Weights of a small image flow-matching model: batches of 128.
Rows from expert 13 of block 9, named by matrix and row number. Rows with one number belong to one neuron. Each number is 500 + 50 x the weight over its row's rms, rounded and kept within 0 to 999. All counts start at 0. Numbers have three digits each. After the name is the row's rms in percent of the matrix's.
# gate: expert gate (model.blocks.9.mlp.gate, 32x32x128), inputs 0-127
# up: expert up (model.blocks.9.mlp.up, 32x32x128), inputs 0-127
# down: expert down (model.blocks.9.mlp.down, 32x128x32, transposed), outputs 0-127
gate.1 079:521535456547517566446550543565554531488539535419450485543419517477415466408518462538404423494410457477521524470536546459541484532467541453418538526423506587484531619560455520452526497472520430460501457388441522477457493552465477601482528536555489590517593531565512567475524444614468575508519536550477476527514598539566492613525470478448509467505443459530467553474446574489504449446522
gate.2 111:401500426445571542521451423442437449486562573526453505504494435520427498499580480483451571513531544448436471467521546596550541514463453594571486500462448510502556543525481499477471428458482498599621505442494434479525490542530470558563495575533480494503468526566519470437494442538417501471457497473584415540510531455475416427476441513560425528526561477576438415434512607536406529526463
gate.3 120:477543491507489459508537502450508510491439514585509491404472446601427504532466466548491537545554535504555524502449536509485453488553487474485490496459473430581459509407573488441462459401584532492538537536457509423531425515506548498608505475489443473402509495514489484453582477469493479578483504466532556544440411513525458517469521459569454478484544317538492443544569515356464645460521
gate.4 104:436561418520449440525496495466478604543526531403532436465503482510474495485498554510535549592538572576525518512512496526489516362502521471406541493520473488462505436469440486469534408447415653556495545489525634477604532482488495452576536553506453426552590582453479513425534467503513496489492467488479524461485461452504491493437533446596369424505458488518519497550516543470426510479534
gate.5 078:480536494534461493460534567503463493516489472544461469546527521424442497472615568583462500479523477428570480501459542522433589543428551421403529524482525482440527496479498573481429380460520491459564669531505428490464427448451508522482484514430601528548464532489490481465550530580568483564540526483389450576443484515457491519564506519556565552489437532463448588528557398504488483457533
gate.6 095:471522488572549456426444490494448526479514574557439524467532471575474454433452477544392409538547520543489537490452525465541526384528576554503592516527439520501561525551425404493513531474485346526461454432415583513517482529582572461464515531581461474510497582499522473380510578490485411489541413470504510532502520495461506479484497487449513531469499523590552459552428475504452531546389
gate.7 129:457537450420451525463512387406434564411516527475464468526498405535583563447542619572517407425465602584436512475492558499512599427505583449527506505494562536565576430526522539499530387487424536552451523473488515454519526495486523500596472546507480501558478556537493437515447517537473500510397449469529563477532377465450512544440518512460452517510489541498512481553447482492470543508449
up.1 078:410529479495542468522400450508559589576404493512490496474460545505426441534494406559507523541565512485539444485545376471436480420452472496568459545597510479479549500457523566486500595526553416529572501534555437505446472583547457570502511513524559477442485460476538552525473472460407465546613540469560538441448454543471486419481501438439539529465535467468376548449535524560514538571496
up.2 109:544533472510604568502487487506421386510440466657446510551498432430488459488507492524485518486447457480466467489448539603594573576555521602604417532469484557513567437571395464527544510483516391461468452417450502477449503435484533483447445498446493588552573514511470454494462601461458508461499501496507527489503626520485446496494475503471502502483541518503507443512427498438570515551494
up.3 100:599486556498491471454480503481505490520510432456446576535428527463492554410455540448486486455421522438493469504537473484584433574459494541573407454544455531471515545483498441526542582506483506536475438497541531584510619494385480495419571440443581467502561474494444532491484519484489469442529544566385515555522477592488524486550541468462536448479472493503604421486550658608523487527510
up.4 110:494385495514475461497518522485519456511525536549585517518502598447484406516449468474451518505464502417501422473513413447401370527539491480471561495529494520511536543502471502535484590580513461430445601482511575494467452541506440494449510502516484517515494455482544501479491474454447548531539592534404520575457612616534526462532548533387585481570446546509500531406453503554625481468551
up.5 085:516539489537448486549470472486513389491512511558502511483550465410427428493475444532466480568444505498491523524478452562408628550501496497462548511414602475458495518492482600597472442456448530433585548454501533439477445539430526579526455603501521477524494605515517508445504466558527541546474444474597386470569405435552486480542411574538520581532513539430445478535484468475465530525537
up.6 090:444541538491449548561615460572497468523504524526558471508516583505535556478545502491552613464496449563546445528502438476436436556419483408530497484489530454511424470482576553526375497536480593465542494555533447544474488457462409503561552509397519468454455490533548466566448400513464561499438578507571485465483444495574469580550404520496490486474463446410453484512560491508547495406589
up.7 127:449470520560531469580511547538580475530468514536519471449545578475428458569428391423502614579480457464565470522456428525468447565521454568521527482493417469423454506472525440487498589450516469435588545564497504579470429522506432415498506467556511487420499493502565595454521450463531584551603531523452465548429566527559467515572505514554474481490452445480535459486539538496511416495608
down.1 079:486578451510385503511568515470479557561532506460512481567492522443500533471511546545517496453463576566573486523533509484468562336487491501485474538437489402353514502367484586497555486474441601523467527581529420450449554479451517521579450424507536469483454486444488589462438490481401426524408469483441506525447464463511489503495539473502450533487582442558539576545528528533485475480525
down.2 112:526464479502436487420537508554529482472579594512443497580476520455476491490500537482529379448486474554503478519534514449461422514454555430498534492453508536457507450476496517618513536497429450480526488396447595533520441517459434488512573533502504487518520508465496468565507533604499473485428596533429437536545465594532596594420438537421457530575379481461562407571456535532532413487504
down.3 123:499456490573441473446533458558449503546537471463368497578404521510497546458439509543473504450472518417548496558536558444529482500453459483514416497430442529557454472476532603622484460531524543514534507476503523562503532548464435509530532477505569449493473589471496438563454537612412507532521529563419460547516503559494445626473422454426453589577437480524543481535426537545579443486508
down.4 103:507427485432459548471516484452539440515492506538540528508488514382413438430476528447572459491408549548437427488411513460517456547494536508516533410392488515360530502549457506539604529487465485454516499468551612452495396457386543540498473465477519574531482513540506585510522525495476534498410552406474464481528528464536435509520499521420416467508488590482559460496436588454451445511542
down.5 075:574527485512530528482526554511502430545506545533520472508415492425499516510424517459647519439419538547525446435493519554424627469517614538492486510470523453445563492498492556443580470463456406438522515584545463402432438405442548491490441472447537519484477477467517560435498544470539605512536514431420432540477448496507488512540503520469509513561482512515627510574603483554479484536563
down.6 088:392469530363503481584397475459423463583511530570502448374570414558526458433504502496472642506531472440507409469409445516551519541499514504517495415454469488496536448427508444486449488473478489474551555512509506532521382517437538489577536442431511532506418528589551554419475506456497488481507516477524560490515545411496397481577454441520523425528490505483523521506477485519470540475519
down.7 130:568468475545536581521492544389526469450474555535634537524540450465451442537568431438553609559527491531456516474455637473523512545598529565493540498484582498468498552521455465416540504499498376469538523550484543456501480485518551516491406481492561481510491474477569561482538495482543496446518471408547522471486568462435501446493583551602410531479590489459481538452537479446382494519501